From a checkpoint of a small image classifier: held-out accuracy 95%, 49215 training examples.
Rows from block 3 of a small image classifier, named by matrix and row number. Rows with one number belong to one neuron. Each number is 200 + 40 x the weight over its row's rms, rounded and kept within 0 to 999. All counts start at 0. After the name is the row's rms in percent of the matrix's.
After each neuron's rows are labels from the 100 images, of 14848, where the neuron reaches its highest value: "strongest on" is what is common among them; "colour at peak" is the nearest of a few named colours to the mean colour under the peak. Only what is clearly more common there than usual is listed. The data: retinal OCT scans (Kermany 2017).
# fc1: MLP up (model.blocks.3.mlp.fc1.weight, 384x128), inputs 0-127
# fc2: MLP down (model.blocks.3.mlp.fc2.weight, 128x384, transposed), outputs 0-127

fc1.5,095,187,212,224,115,197,194,291,218,220,185,203,264,138,278,264,209,232,242,273,265,197,181,199,200,249,191,125,184,236,146,181,214,206,188,219,145,227,212,271,234,163,224,164,206,246,180,196,155,232,215,306,212,168,200,213,206,181,179,157,191,203,243,185,161,229,206,226,132,79,190,214,200,240,169,206,210,179,176,189,176,275,249,141,264,156,238,177,167,198,170,225,168,167,138,259,138,158,114,198,218,194,229,214,170,194,172,207,247,165,216,197,191,205,216,258,201,210,83,196,184,198,237,211,186,205,239,243,132
fc2.5,104,185,202,84,146,160,221,153,204,184,276,154,219,168,242,165,207,206,150,188,199,209,188,200,199,160,169,211,180,153,202,220,166,180,199,168,302,177,171,227,171,202,210,222,223,206,165,178,240,211,200,165,165,230,219,247,252,229,184,212,161,172,259,168,281,221,213,194,247,236,249,303,237,217,204,216,143,193,217,220,316,235,314,181,152,189,195,151,166,211,195,213,230,189,205,208,145,181,229,121,194,203,187,193,176,228,142,160,227,206,162,246,124,244,234,238,222,217,232,140,188,144,185,151,94,205,224,262,238
strongest on: finding: choroidal neovascularization
colour at peak: grey

fc1.141,093,176,193,278,225,223,154,230,209,264,222,204,216,123,156,178,211,188,142,202,212,183,175,285,159,193,194,245,163,220,182,232,245,212,84,184,221,188,243,170,241,235,206,159,213,204,143,121,232,201,174,168,159,215,234,193,104,202,170,214,241,247,140,168,172,235,230,233,189,221,143,183,182,136,182,163,218,138,88,228,242,224,223,226,227,116,175,174,212,286,204,252,146,244,181,252,165,224,142,199,147,221,228,236,159,201,183,282,221,205,216,193,191,215,181,183,191,237,254,168,242,135,163,210,235,186,271,215,221
fc2.141,094,263,204,218,285,168,211,245,228,283,181,151,189,98,146,189,275,239,177,162,199,236,280,237,197,168,193,134,207,238,235,253,257,301,118,246,206,191,191,185,197,231,240,250,208,157,161,195,149,181,230,251,268,197,227,247,170,205,174,199,219,176,254,216,223,219,237,191,141,155,218,246,203,177,166,182,213,270,185,177,140,184,207,247,243,182,158,180,235,129,162,234,134,206,135,265,204,173,174,210,173,197,164,186,182,206,251,180,164,193,256,243,210,161,200,196,182,130,198,223,173,248,215,177,158,251,264,158,167
strongest on: finding: drusen
colour at peak: grey

fc1.220,090,108,276,136,182,134,173,272,196,175,210,174,185,130,212,187,266,215,260,164,173,201,142,220,209,269,227,185,164,251,210,229,223,261,188,185,294,201,135,213,237,175,200,169,228,298,157,265,154,194,201,196,112,225,271,203,186,185,216,152,263,227,114,191,207,197,203,241,259,185,154,191,213,222,226,168,199,223,227,232,164,201,206,202,110,220,164,213,167,188,198,206,93,282,226,230,190,292,157,241,214,240,206,210,210,172,229,214,226,159,213,230,189,185,171,127,186,163,170,194,230,218,187,188,218,219,195,186,230
fc2.220,088,140,211,241,164,214,186,178,171,180,231,228,251,157,153,129,218,216,242,243,174,218,200,221,167,178,198,165,88,124,156,139,191,210,200,209,183,214,124,179,150,237,167,163,258,269,202,202,159,249,219,245,183,172,248,196,177,220,167,164,141,149,115,245,210,211,168,202,158,166,139,379,163,201,195,143,215,199,202,189,183,154,218,196,195,190,227,243,179,263,248,234,206,211,252,203,219,252,168,199,170,164,193,211,162,221,186,228,201,151,206,201,213,204,201,203,198,200,255,131,174,232,247,101,229,207,180,267,195
strongest on: finding: diabetic macular edema
colour at peak: grey

fc1.212,083,217,154,180,207,190,196,204,278,296,139,236,287,78,167,145,227,176,209,230,172,219,167,222,162,229,207,264,190,164,240,212,255,197,252,158,288,219,216,154,246,186,158,173,238,247,227,196,243,221,227,180,126,200,145,231,185,184,250,211,218,205,159,202,221,196,227,147,198,151,209,194,172,207,225,158,186,209,152,177,192,234,175,280,183,143,211,98,188,213,165,267,158,216,240,267,261,196,165,256,198,326,175,219,194,222,210,196,201,138,188,191,194,190,137,179,189,205,192,242,171,207,166,221,201,151,251,173,237
fc2.212,086,174,227,241,189,142,128,210,177,217,226,197,306,174,147,178,113,231,251,244,178,213,222,252,168,157,268,212,214,220,117,193,231,199,154,175,210,123,225,173,93,245,210,220,270,203,202,117,116,177,285,216,201,180,225,208,179,240,185,187,234,163,157,235,123,200,193,203,177,200,222,173,197,208,196,245,205,199,183,211,201,156,88,178,183,189,179,185,200,146,248,226,222,178,212,221,204,185,230,177,170,132,229,214,152,220,241,186,219,209,222,250,211,224,265,205,285,159,225,227,247,238,189,87,215,223,227,218,201
strongest on: finding: diabetic macular edema
colour at peak: grey

fc1.191,089,175,150,202,247,221,138,171,216,260,157,201,112,200,248,156,246,224,206,204,214,152,152,217,165,253,172,241,224,218,204,212,174,318,220,179,214,135,203,230,151,172,189,224,201,230,257,166,232,175,176,238,115,156,235,203,245,210,194,173,174,202,164,130,184,184,198,260,193,215,190,187,219,188,217,202,192,177,112,216,254,170,187,130,207,160,191,227,262,290,117,252,222,234,192,179,81,198,242,231,232,227,167,176,162,179,220,251,199,209,175,250,168,278,215,145,184,204,224,164,225,133,144,173,202,176,207,248,126
fc2.191,097,217,201,193,311,166,271,161,234,236,195,207,185,147,178,206,154,189,198,156,184,187,215,186,176,182,198,188,213,241,178,229,228,295,216,166,216,224,172,217,192,145,205,177,283,144,189,188,207,167,217,155,228,226,182,214,193,209,162,284,179,206,193,174,228,204,225,196,218,231,213,25,217,145,202,286,173,226,168,127,208,231,185,257,167,147,219,176,198,64,178,215,196,241,172,217,243,185,160,187,167,273,182,236,229,236,189,245,166,218,214,194,155,213,148,174,174,185,183,306,186,178,235,246,181,177,160,206,163
strongest on: finding: drusen
colour at peak: grey

fc1.343,089,231,152,218,297,193,207,239,228,236,152,241,248,200,133,160,207,214,224,153,172,225,110,177,190,225,209,227,182,192,253,203,282,259,265,207,301,190,164,162,252,184,164,168,227,271,201,194,281,245,239,191,163,127,181,238,192,214,207,182,200,119,176,164,206,197,237,223,180,169,282,181,159,234,198,221,183,223,164,218,145,227,153,259,144,217,189,157,194,237,162,197,143,193,201,243,232,176,223,233,217,271,202,251,209,261,224,147,241,122,110,195,189,234,188,124,200,197,226,235,212,166,167,191,184,170,194,180,271
fc2.343,089,206,173,242,230,154,218,207,211,166,205,163,241,160,158,197,138,237,231,248,191,234,191,203,228,185,161,236,220,198,171,198,209,166,201,168,141,188,199,147,123,269,217,207,206,231,203,133,137,187,235,163,193,190,197,236,220,242,153,258,186,180,158,249,200,188,189,185,181,189,233,219,180,190,200,322,175,243,172,193,270,122,132,134,225,232,217,160,167,95,251,243,224,194,199,208,272,268,233,153,198,136,248,212,157,256,203,205,219,212,249,198,193,223,261,209,254,232,255,303,115,185,234,140,209,237,193,258,245
strongest on: finding: diabetic macular edema
colour at peak: grey

fc1.364,101,140,238,153,205,180,150,234,181,173,196,176,221,172,244,215,229,182,267,209,260,187,178,198,181,205,256,206,173,275,214,205,249,241,230,219,270,211,160,236,250,167,214,202,219,273,159,292,179,214,159,192,159,234,209,212,121,240,208,239,256,152,174,194,194,211,216,261,246,231,163,230,210,189,267,100,209,217,185,215,151,202,185,264,123,191,193,186,105,193,320,224,168,280,223,263,228,225,150,286,213,217,150,203,199,215,166,210,222,190,186,184,287,240,215,177,250,276,176,201,192,224,177,205,199,174,171,224,243
fc2.364,104,176,209,252,253,189,166,156,212,211,234,179,170,176,190,140,208,201,203,195,172,243,187,80,172,255,185,180,154,143,253,235,258,214,197,217,190,240,175,195,159,209,160,210,298,281,207,223,130,185,175,202,147,213,229,219,150,230,132,212,125,196,128,212,180,243,150,209,146,167,236,277,192,189,166,213,189,229,175,147,153,248,136,243,139,244,258,189,163,277,201,148,193,174,210,213,246,256,148,179,186,182,253,178,172,198,215,256,199,150,179,132,176,188,233,169,200,238,199,235,164,157,232,256,189,129,230,277,179
strongest on: finding: diabetic macular edema
colour at peak: grey

fc1.109,100,167,199,187,216,206,145,147,216,250,150,213,137,196,225,168,149,219,150,205,198,203,186,222,141,252,140,282,147,176,192,187,181,171,134,239,205,154,171,193,129,218,194,105,281,241,176,247,124,185,196,230,209,196,232,219,260,187,187,208,245,241,243,172,299,214,255,195,274,197,175,178,227,146,210,167,156,171,147,182,176,190,233,207,169,178,228,198,162,239,259,201,132,176,151,192,183,223,215,231,192,224,216,119,174,154,164,220,168,229,194,230,225,175,237,163,155,210,222,261,128,253,243,86,203,191,259,182,141
fc2.109,112,239,165,244,231,185,202,213,162,216,204,229,136,222,197,161,164,233,183,178,222,246,200,202,212,133,138,147,186,144,223,198,228,261,196,139,135,228,212,184,182,179,203,129,202,269,241,298,208,271,167,150,259,235,146,148,192,223,217,136,163,229,201,210,214,243,234,257,219,153,271,211,164,256,201,183,190,207,131,209,145,208,158,243,243,252,211,177,200,231,286,215,164,269,212,151,224,266,172,174,293,159,173,185,249,207,194,179,152,233,224,146,216,183,207,215,148,216,171,98,173,246,174,211,231,178,232,267,243
strongest on: finding: drusen
colour at peak: grey

fc1.91,105,263,197,157,170,256,194,235,158,201,172,267,180,167,219,101,145,210,150,157,168,211,238,290,199,215,218,237,164,253,231,164,189,224,138,149,256,193,186,226,241,166,163,160,312,139,154,103,141,146,229,233,120,181,188,232,190,174,236,243,228,215,155,170,156,189,208,144,215,152,218,205,153,203,195,241,193,196,139,207,189,205,209,176,188,200,151,246,183,152,198,216,276,145,172,196,171,209,237,242,245,150,194,220,226,211,225,213,236,259,178,172,213,233,180,219,94,174,244,165,243,208,222,153,174,200,178,184,277
fc2.91,112,220,180,148,176,212,227,202,205,183,237,210,189,157,229,168,190,227,206,205,189,177,170,123,187,217,238,186,166,135,218,206,204,162,230,180,185,153,145,182,177,161,220,136,190,180,241,194,215,193,170,252,217,248,144,244,226,215,177,163,203,183,216,126,224,176,248,198,187,208,250,396,149,190,215,194,180,131,216,226,267,213,202,245,189,190,206,224,192,296,246,214,157,123,233,204,272,198,228,210,146,218,178,197,205,216,223,166,257,192,214,186,227,211,167,214,150,197,155,88,173,212,199,257,237,166,102,166,279
strongest on: finding: choroidal neovascularization
colour at peak: grey

fc1.377,106,227,245,266,175,202,288,229,217,246,208,264,207,174,261,166,192,240,171,175,186,210,183,223,171,269,205,184,134,134,213,225,188,194,231,143,152,129,155,232,243,147,149,182,222,251,157,224,159,191,169,176,234,169,214,181,154,113,189,164,198,217,167,226,265,175,194,170,279,212,261,153,234,186,138,238,140,207,185,266,217,159,207,130,145,181,194,208,250,248,224,160,202,251,180,256,170,227,152,120,226,279,320,163,158,218,227,192,181,162,248,194,188,226,187,196,195,215,219,172,230,197,238,269,183,181,183,246,226
fc2.377,127,235,158,170,239,224,149,265,221,241,207,212,226,239,196,136,187,211,167,229,221,128,204,207,232,183,224,170,250,166,163,210,207,217,221,150,176,165,96,134,227,139,258,245,190,204,202,148,260,170,186,210,227,187,225,214,203,146,193,101,214,219,247,180,154,215,172,274,163,236,194,309,201,217,200,137,191,239,158,130,206,143,246,252,166,188,103,182,145,192,233,246,190,221,176,192,226,235,161,221,233,203,168,219,211,208,175,210,202,166,209,224,205,177,234,182,229,176,230,26,252,219,204,200,153,192,172,182,212
strongest on: finding: diabetic macular edema
colour at peak: grey

fc1.296,080,209,171,171,218,182,298,213,198,225,117,191,238,239,261,208,196,258,213,229,254,223,231,176,211,142,213,215,212,262,188,182,197,227,201,213,300,155,186,208,167,92,108,253,235,188,224,170,231,169,223,143,124,151,178,228,243,183,200,151,144,171,199,83,198,171,193,227,147,194,243,177,177,159,243,144,181,196,187,188,247,227,222,167,249,177,186,264,120,221,223,230,206,208,210,223,226,262,197,174,240,196,149,145,187,177,235,217,281,134,209,187,185,220,185,118,156,197,217,156,239,209,205,175,223,183,203,126,239
fc2.296,065,220,201,207,223,173,250,224,117,173,207,208,213,257,223,210,218,231,242,157,189,147,186,223,225,163,289,219,216,156,230,174,163,181,171,148,200,186,215,177,247,228,178,204,167,233,166,195,228,240,171,230,183,152,166,168,201,122,188,190,155,201,209,261,223,177,207,216,177,207,218,432,202,249,202,157,268,216,247,195,178,147,192,187,241,222,228,179,299,209,171,173,163,273,193,205,237,266,241,197,175,163,173,200,193,193,210,248,198,193,230,195,285,192,186,186,239,179,201,105,159,216,195,155,249,196,199,199,216
strongest on: finding: choroidal neovascularization
colour at peak: grey

fc1.290,098,245,137,197,273,212,232,147,195,247,146,248,182,152,153,177,222,165,155,193,146,215,201,188,134,205,211,220,182,180,226,194,207,167,180,177,245,214,206,187,232,144,179,125,211,232,177,184,184,213,255,220,206,135,229,285,253,170,209,149,147,153,172,185,280,151,242,150,159,130,238,225,180,224,233,265,131,245,177,185,204,175,160,146,226,146,226,130,168,235,145,292,147,162,176,280,141,260,228,183,200,221,186,176,180,254,258,214,214,235,216,246,224,186,244,216,153,140,199,181,244,182,188,157,236,161,249,179,265
fc2.290,095,221,156,230,219,112,241,200,201,233,227,142,194,141,218,183,72,223,231,218,142,218,185,168,167,199,176,180,233,226,212,231,223,135,183,182,139,157,228,197,208,270,229,177,235,228,269,192,154,161,214,137,155,233,166,238,184,191,174,144,251,130,136,221,218,189,255,215,214,186,281,220,194,214,247,225,211,164,140,235,201,247,154,226,247,230,233,168,208,214,269,179,197,220,215,154,257,249,262,179,256,166,236,221,253,242,228,163,191,192,197,203,187,245,213,119,210,228,195,233,85,197,138,215,275,142,210,210,228
strongest on: finding: choroidal neovascularization
colour at peak: grey

fc1.1,105,244,171,269,154,171,217,265,202,268,188,200,216,208,217,222,208,250,188,274,210,142,165,122,141,221,153,179,155,163,173,164,206,255,230,174,192,205,142,171,208,200,202,99,218,234,252,308,198,186,184,245,182,111,171,171,205,200,189,131,209,225,181,117,167,113,222,165,241,181,242,188,180,242,222,194,147,181,213,261,253,190,218,234,199,190,205,169,240,216,100,258,186,200,195,206,220,250,210,148,182,204,257,208,141,151,234,188,289,152,255,247,173,205,195,228,248,131,204,159,158,164,169,214,203,207,167,197,212
fc2.1,096,270,220,197,248,276,205,230,242,185,139,180,119,204,200,260,250,237,154,198,229,227,194,197,227,177,165,170,197,130,177,219,209,266,199,183,177,171,174,164,203,181,243,167,107,218,197,264,251,173,234,182,193,246,169,213,260,164,234,111,170,246,222,239,170,224,176,220,260,224,166,257,217,207,159,196,149,226,107,90,211,224,221,245,203,212,129,138,241,178,223,175,196,202,129,222,212,227,174,182,204,197,179,167,222,218,163,247,206,241,166,211,314,154,183,168,175,139,209,121,170,250,235,210,201,228,160,233,240
strongest on: finding: choroidal neovascularization
colour at peak: grey

fc1.126,111,205,176,138,215,188,221,198,175,170,202,253,209,208,203,189,230,188,222,149,200,232,220,136,175,285,190,161,145,127,166,200,267,229,173,171,302,228,245,176,298,142,240,180,187,245,165,212,167,181,179,252,148,156,119,240,213,184,268,205,163,191,187,137,239,154,133,194,197,108,173,183,152,213,216,179,190,199,193,239,191,273,176,159,166,171,199,184,150,302,169,182,209,215,180,275,141,252,187,231,236,180,202,185,235,185,230,188,212,190,231,235,256,140,114,138,184,162,149,153,200,170,227,161,178,213,180,180,253
fc2.126,106,118,199,166,189,238,137,227,207,187,239,164,222,235,203,201,168,175,113,266,175,202,266,182,222,244,239,188,243,232,203,189,120,126,235,257,148,236,191,176,194,249,193,276,185,215,177,153,201,154,160,171,171,174,195,167,201,172,244,189,262,145,172,154,147,156,171,223,201,211,206,151,196,188,149,176,169,205,208,266,222,149,160,173,217,283,151,194,127,235,198,240,236,213,223,181,139,131,232,251,301,122,229,201,155,158,203,185,163,157,219,229,147,220,233,225,254,160,224,236,285,204,141,165,229,206,250,192,209
strongest on: finding: choroidal neovascularization
colour at peak: grey

fc1.177,101,243,130,247,293,168,171,246,159,226,131,235,185,226,125,129,215,218,177,189,232,182,165,171,208,197,213,228,192,180,260,162,265,254,269,198,260,158,156,234,216,192,189,193,198,225,239,150,269,217,193,187,202,157,196,231,179,236,216,215,239,167,173,172,179,181,240,264,196,276,283,207,168,175,171,188,169,240,181,244,160,158,135,245,166,215,184,215,238,212,225,212,199,199,184,148,233,184,231,246,229,212,189,232,185,232,203,154,216,200,84,161,180,296,142,114,210,280,286,221,214,159,151,226,179,169,195,225,234
fc2.177,105,223,164,201,220,181,192,170,228,208,218,169,199,226,194,154,117,226,202,222,174,202,218,182,238,195,184,186,185,214,175,217,175,214,236,132,178,222,175,198,185,274,212,238,244,211,173,119,190,139,178,184,250,172,199,252,267,289,171,258,174,181,197,198,226,205,211,185,160,194,226,106,203,217,183,348,160,237,190,198,305,140,180,157,138,201,228,165,205,123,191,256,218,215,196,181,203,233,214,208,201,176,239,228,162,226,202,234,233,223,230,227,163,231,277,205,242,219,167,315,149,187,247,141,166,221,178,281,282
strongest on: finding: drusen
colour at peak: grey

fc1.250,103,221,263,208,165,241,201,249,218,221,160,219,204,131,223,162,103,242,210,202,163,240,197,228,179,260,215,210,94,209,204,236,216,185,223,176,185,246,171,224,166,228,245,167,260,264,204,156,151,149,181,238,198,141,189,236,220,77,217,136,264,224,118,121,175,163,218,198,216,194,253,197,180,163,181,264,199,203,191,205,208,216,188,198,227,240,245,212,263,162,203,245,188,157,180,234,179,233,216,156,176,139,221,134,190,75,243,235,188,176,226,236,220,221,152,199,125,175,186,163,192,211,214,161,248,269,214,248,202
fc2.250,104,188,201,187,152,199,134,178,246,196,218,252,163,175,192,171,182,177,182,188,190,192,206,128,227,194,219,274,160,169,217,157,236,186,216,221,232,197,129,208,161,162,198,236,226,225,148,261,188,240,233,253,184,210,226,221,159,176,189,216,221,259,149,227,139,189,180,154,205,243,215,387,189,189,218,180,151,197,247,215,157,286,152,213,170,158,188,193,149,195,220,139,242,161,252,197,209,215,190,176,230,173,192,199,172,196,216,160,218,206,187,100,170,214,221,208,132,251,214,73,206,157,256,252,162,142,135,206,202
strongest on: finding: choroidal neovascularization
colour at peak: grey

fc1.207,098,177,200,176,255,155,218,124,168,221,188,172,96,203,233,270,221,224,211,209,243,157,197,184,189,218,227,205,192,208,202,230,191,241,199,213,162,162,210,255,183,138,226,131,190,229,134,98,157,157,169,238,210,144,204,149,242,128,200,217,146,161,254,187,192,228,195,224,185,177,200,236,136,200,183,217,165,162,178,248,238,148,189,149,277,163,275,168,203,196,222,234,204,217,139,87,137,198,239,182,197,184,219,140,173,168,173,219,227,216,197,218,196,165,165,215,277,133,197,83,168,166,265,178,187,249,254,200,200
fc2.207,098,173,181,217,173,128,200,156,248,190,224,248,201,202,186,205,173,199,238,234,213,214,224,160,239,239,269,283,172,174,170,148,241,253,188,203,233,195,245,225,187,179,241,279,253,182,183,137,193,234,187,191,138,158,213,199,189,283,174,255,225,159,164,262,176,132,191,210,205,206,165,277,199,257,269,168,173,235,298,239,208,242,161,174,133,166,274,180,222,143,130,191,166,159,240,207,180,162,239,256,190,129,244,227,177,201,183,147,284,176,139,174,125,262,219,191,212,272,188,192,212,184,210,230,178,144,171,209,184
strongest on: finding: diabetic macular edema
colour at peak: grey

fc1.309,099,198,174,196,171,262,200,210,178,194,229,260,176,159,221,187,170,173,263,186,250,136,197,226,197,346,233,177,160,213,205,184,217,215,273,196,259,202,204,205,164,218,116,172,216,217,177,277,196,266,161,204,163,183,190,203,214,162,228,179,256,192,217,306,229,184,152,246,234,177,198,195,178,166,188,163,144,186,189,219,255,134,137,207,238,123,208,183,189,225,226,169,196,212,217,183,239,280,108,164,119,250,313,141,210,276,180,232,170,227,223,218,188,213,243,225,201,178,213,177,247,203,232,228,155,184,211,236,159
fc2.309,109,158,182,133,199,193,226,180,164,192,237,186,190,212,231,171,140,180,245,172,163,194,204,205,231,210,233,220,123,141,169,212,125,216,255,168,224,187,175,221,214,180,212,184,237,154,228,178,259,186,189,194,240,246,191,221,248,154,219,228,193,172,251,116,200,183,264,177,187,252,140,338,289,251,195,196,223,157,184,159,258,165,193,143,200,160,211,222,228,165,207,256,226,165,255,229,219,221,213,164,222,192,192,225,220,292,167,200,166,255,161,258,171,241,197,176,276,237,226,62,197,133,235,170,223,192,150,176,212
strongest on: finding: drusen
colour at peak: grey

fc1.347,104,204,236,256,96,186,209,275,281,281,164,196,252,244,243,168,161,256,163,171,163,195,162,213,188,274,126,242,198,217,134,244,176,256,175,205,224,173,162,222,193,203,171,137,209,241,189,151,250,190,190,190,170,185,233,167,188,214,200,165,203,251,169,209,219,177,256,179,275,177,201,178,205,209,242,149,170,170,108,150,240,203,260,183,215,209,171,213,227,227,147,186,163,250,198,202,172,184,106,175,227,259,234,220,189,238,172,248,329,184,227,124,163,240,235,180,190,225,191,186,144,181,163,193,180,195,165,262,181
fc2.347,107,237,175,224,177,179,201,231,215,198,212,129,182,146,190,207,251,252,198,205,163,204,235,153,227,209,195,188,219,198,213,236,157,246,153,142,262,187,127,200,170,236,231,203,195,135,148,165,237,197,231,233,177,183,222,284,236,238,241,213,226,142,268,224,225,175,245,200,102,221,234,303,175,182,178,233,173,205,119,166,244,148,203,186,168,184,233,149,231,140,147,211,136,154,161,281,175,207,244,229,71,159,207,180,199,248,169,201,248,173,194,233,204,186,222,243,226,185,231,116,238,247,200,148,164,246,147,182,226
strongest on: finding: drusen
colour at peak: grey

fc1.322,105,235,230,201,218,119,289,217,197,161,232,216,165,100,144,238,197,194,259,236,165,176,173,164,192,176,156,146,204,229,170,268,281,169,214,185,181,221,158,163,163,120,210,238,231,242,204,256,233,277,134,204,225,189,247,143,201,226,201,100,171,121,183,205,257,176,210,172,294,196,220,203,247,131,186,172,218,165,197,173,168,177,186,240,344,221,153,178,186,224,189,190,166,221,207,184,228,208,214,238,200,178,210,155,226,168,197,249,179,188,202,189,195,189,244,188,165,223,148,186,188,199,161,274,192,205,191,123,235
fc2.322,109,190,215,152,180,270,159,183,155,175,203,263,199,261,186,262,181,198,215,140,242,134,115,192,234,174,163,234,214,149,161,222,238,160,164,184,231,171,227,171,223,159,216,137,137,199,199,196,217,223,230,206,227,199,194,191,218,178,158,248,142,262,236,179,142,239,239,203,204,249,207,262,254,233,214,184,187,145,250,205,148,234,176,92,199,145,188,237,202,76,128,185,230,185,188,163,188,236,178,186,259,222,124,224,190,218,161,136,236,225,109,168,235,207,219,220,190,255,175,124,173,144,214,257,225,197,171,161,177
strongest on: finding: drusen
colour at peak: grey

fc1.217,105,187,213,211,149,144,270,228,177,266,179,236,248,131,226,179,176,158,175,246,210,121,141,185,182,161,215,214,209,214,217,200,247,192,210,134,270,207,175,218,308,153,120,171,247,213,180,190,262,308,230,167,189,213,282,199,136,218,221,163,160,198,150,225,234,140,197,215,193,184,203,177,231,209,255,196,216,172,219,176,228,181,234,206,156,158,195,151,154,249,255,225,182,194,247,246,233,231,140,171,235,284,162,214,208,197,183,212,201,217,172,153,204,205,313,225,220,185,177,216,160,209,179,212,161,115,250,184,276
fc2.217,107,159,243,241,219,162,193,193,232,197,182,228,292,120,176,171,230,201,218,208,193,215,238,185,160,235,235,263,204,247,229,144,181,178,164,250,204,229,228,174,85,227,230,239,233,231,196,79,144,173,252,217,168,200,236,183,154,231,176,238,263,205,130,294,169,91,174,128,207,207,245,222,158,173,205,127,205,274,204,215,176,261,186,191,196,184,236,250,180,207,204,190,238,142,214,216,203,191,174,200,165,171,205,215,135,208,218,187,268,118,217,198,186,224,208,159,237,251,219,275,231,212,223,168,180,152,193,220,151
strongest on: finding: diabetic macular edema
colour at peak: grey

fc1.381,109,203,210,223,235,235,182,250,189,170,251,192,185,280,182,226,165,251,224,144,254,195,161,187,186,210,231,145,202,191,184,172,152,214,168,236,175,153,196,278,166,230,186,238,211,182,148,204,232,199,170,225,205,90,213,117,65,179,169,229,181,146,208,193,171,159,148,286,172,200,262,166,262,202,214,167,173,156,165,238,257,170,251,176,229,166,219,244,200,254,221,158,222,227,219,173,113,165,198,260,225,119,194,181,206,252,237,297,206,172,146,174,218,209,148,211,200,258,154,184,229,199,165,208,146,221,254,215,173
fc2.381,117,178,187,220,229,130,271,190,221,225,202,218,221,170,191,179,227,206,205,230,162,177,273,182,136,219,257,218,151,176,170,158,182,247,230,215,207,223,183,243,208,196,210,267,221,210,170,173,207,221,149,164,222,167,224,189,172,192,215,230,195,187,195,230,223,176,163,213,230,150,183,42,168,192,239,228,232,263,191,172,242,154,147,239,137,189,262,151,198,105,190,245,151,276,210,226,173,201,196,234,233,180,219,241,200,222,171,277,176,199,279,254,179,219,252,189,203,137,223,295,172,271,244,113,144,220,259,253,188
strongest on: finding: diabetic macular edema
colour at peak: grey

fc1.13,117,260,240,294,149,207,251,244,257,228,227,155,195,227,209,202,194,260,180,176,162,156,219,188,185,200,175,176,159,199,189,184,184,215,172,141,187,183,121,244,255,76,161,192,228,249,165,176,183,211,100,257,269,156,182,183,172,201,195,189,222,205,200,233,197,199,184,167,250,124,207,168,221,213,150,244,177,209,245,225,228,217,215,126,149,233,181,271,239,209,159,150,180,187,143,197,131,215,142,147,179,237,289,174,203,249,202,171,199,155,239,240,168,186,222,193,130,242,203,166,269,243,265,224,260,193,196,163,244
fc2.13,143,246,183,217,246,201,190,251,226,252,220,183,246,185,169,113,227,205,223,193,179,127,266,201,180,164,197,205,194,182,215,225,248,209,215,164,149,167,117,118,168,191,214,210,253,196,233,168,190,142,252,215,196,216,213,213,136,141,170,109,183,177,216,221,187,213,197,205,155,209,201,353,154,187,220,130,164,208,144,143,182,182,240,262,212,179,179,154,111,218,241,220,204,252,161,203,239,254,170,194,212,177,185,210,197,244,213,227,154,189,222,238,168,178,241,171,194,145,230,76,264,254,244,203,171,190,158,231,223
strongest on: finding: diabetic macular edema
colour at peak: grey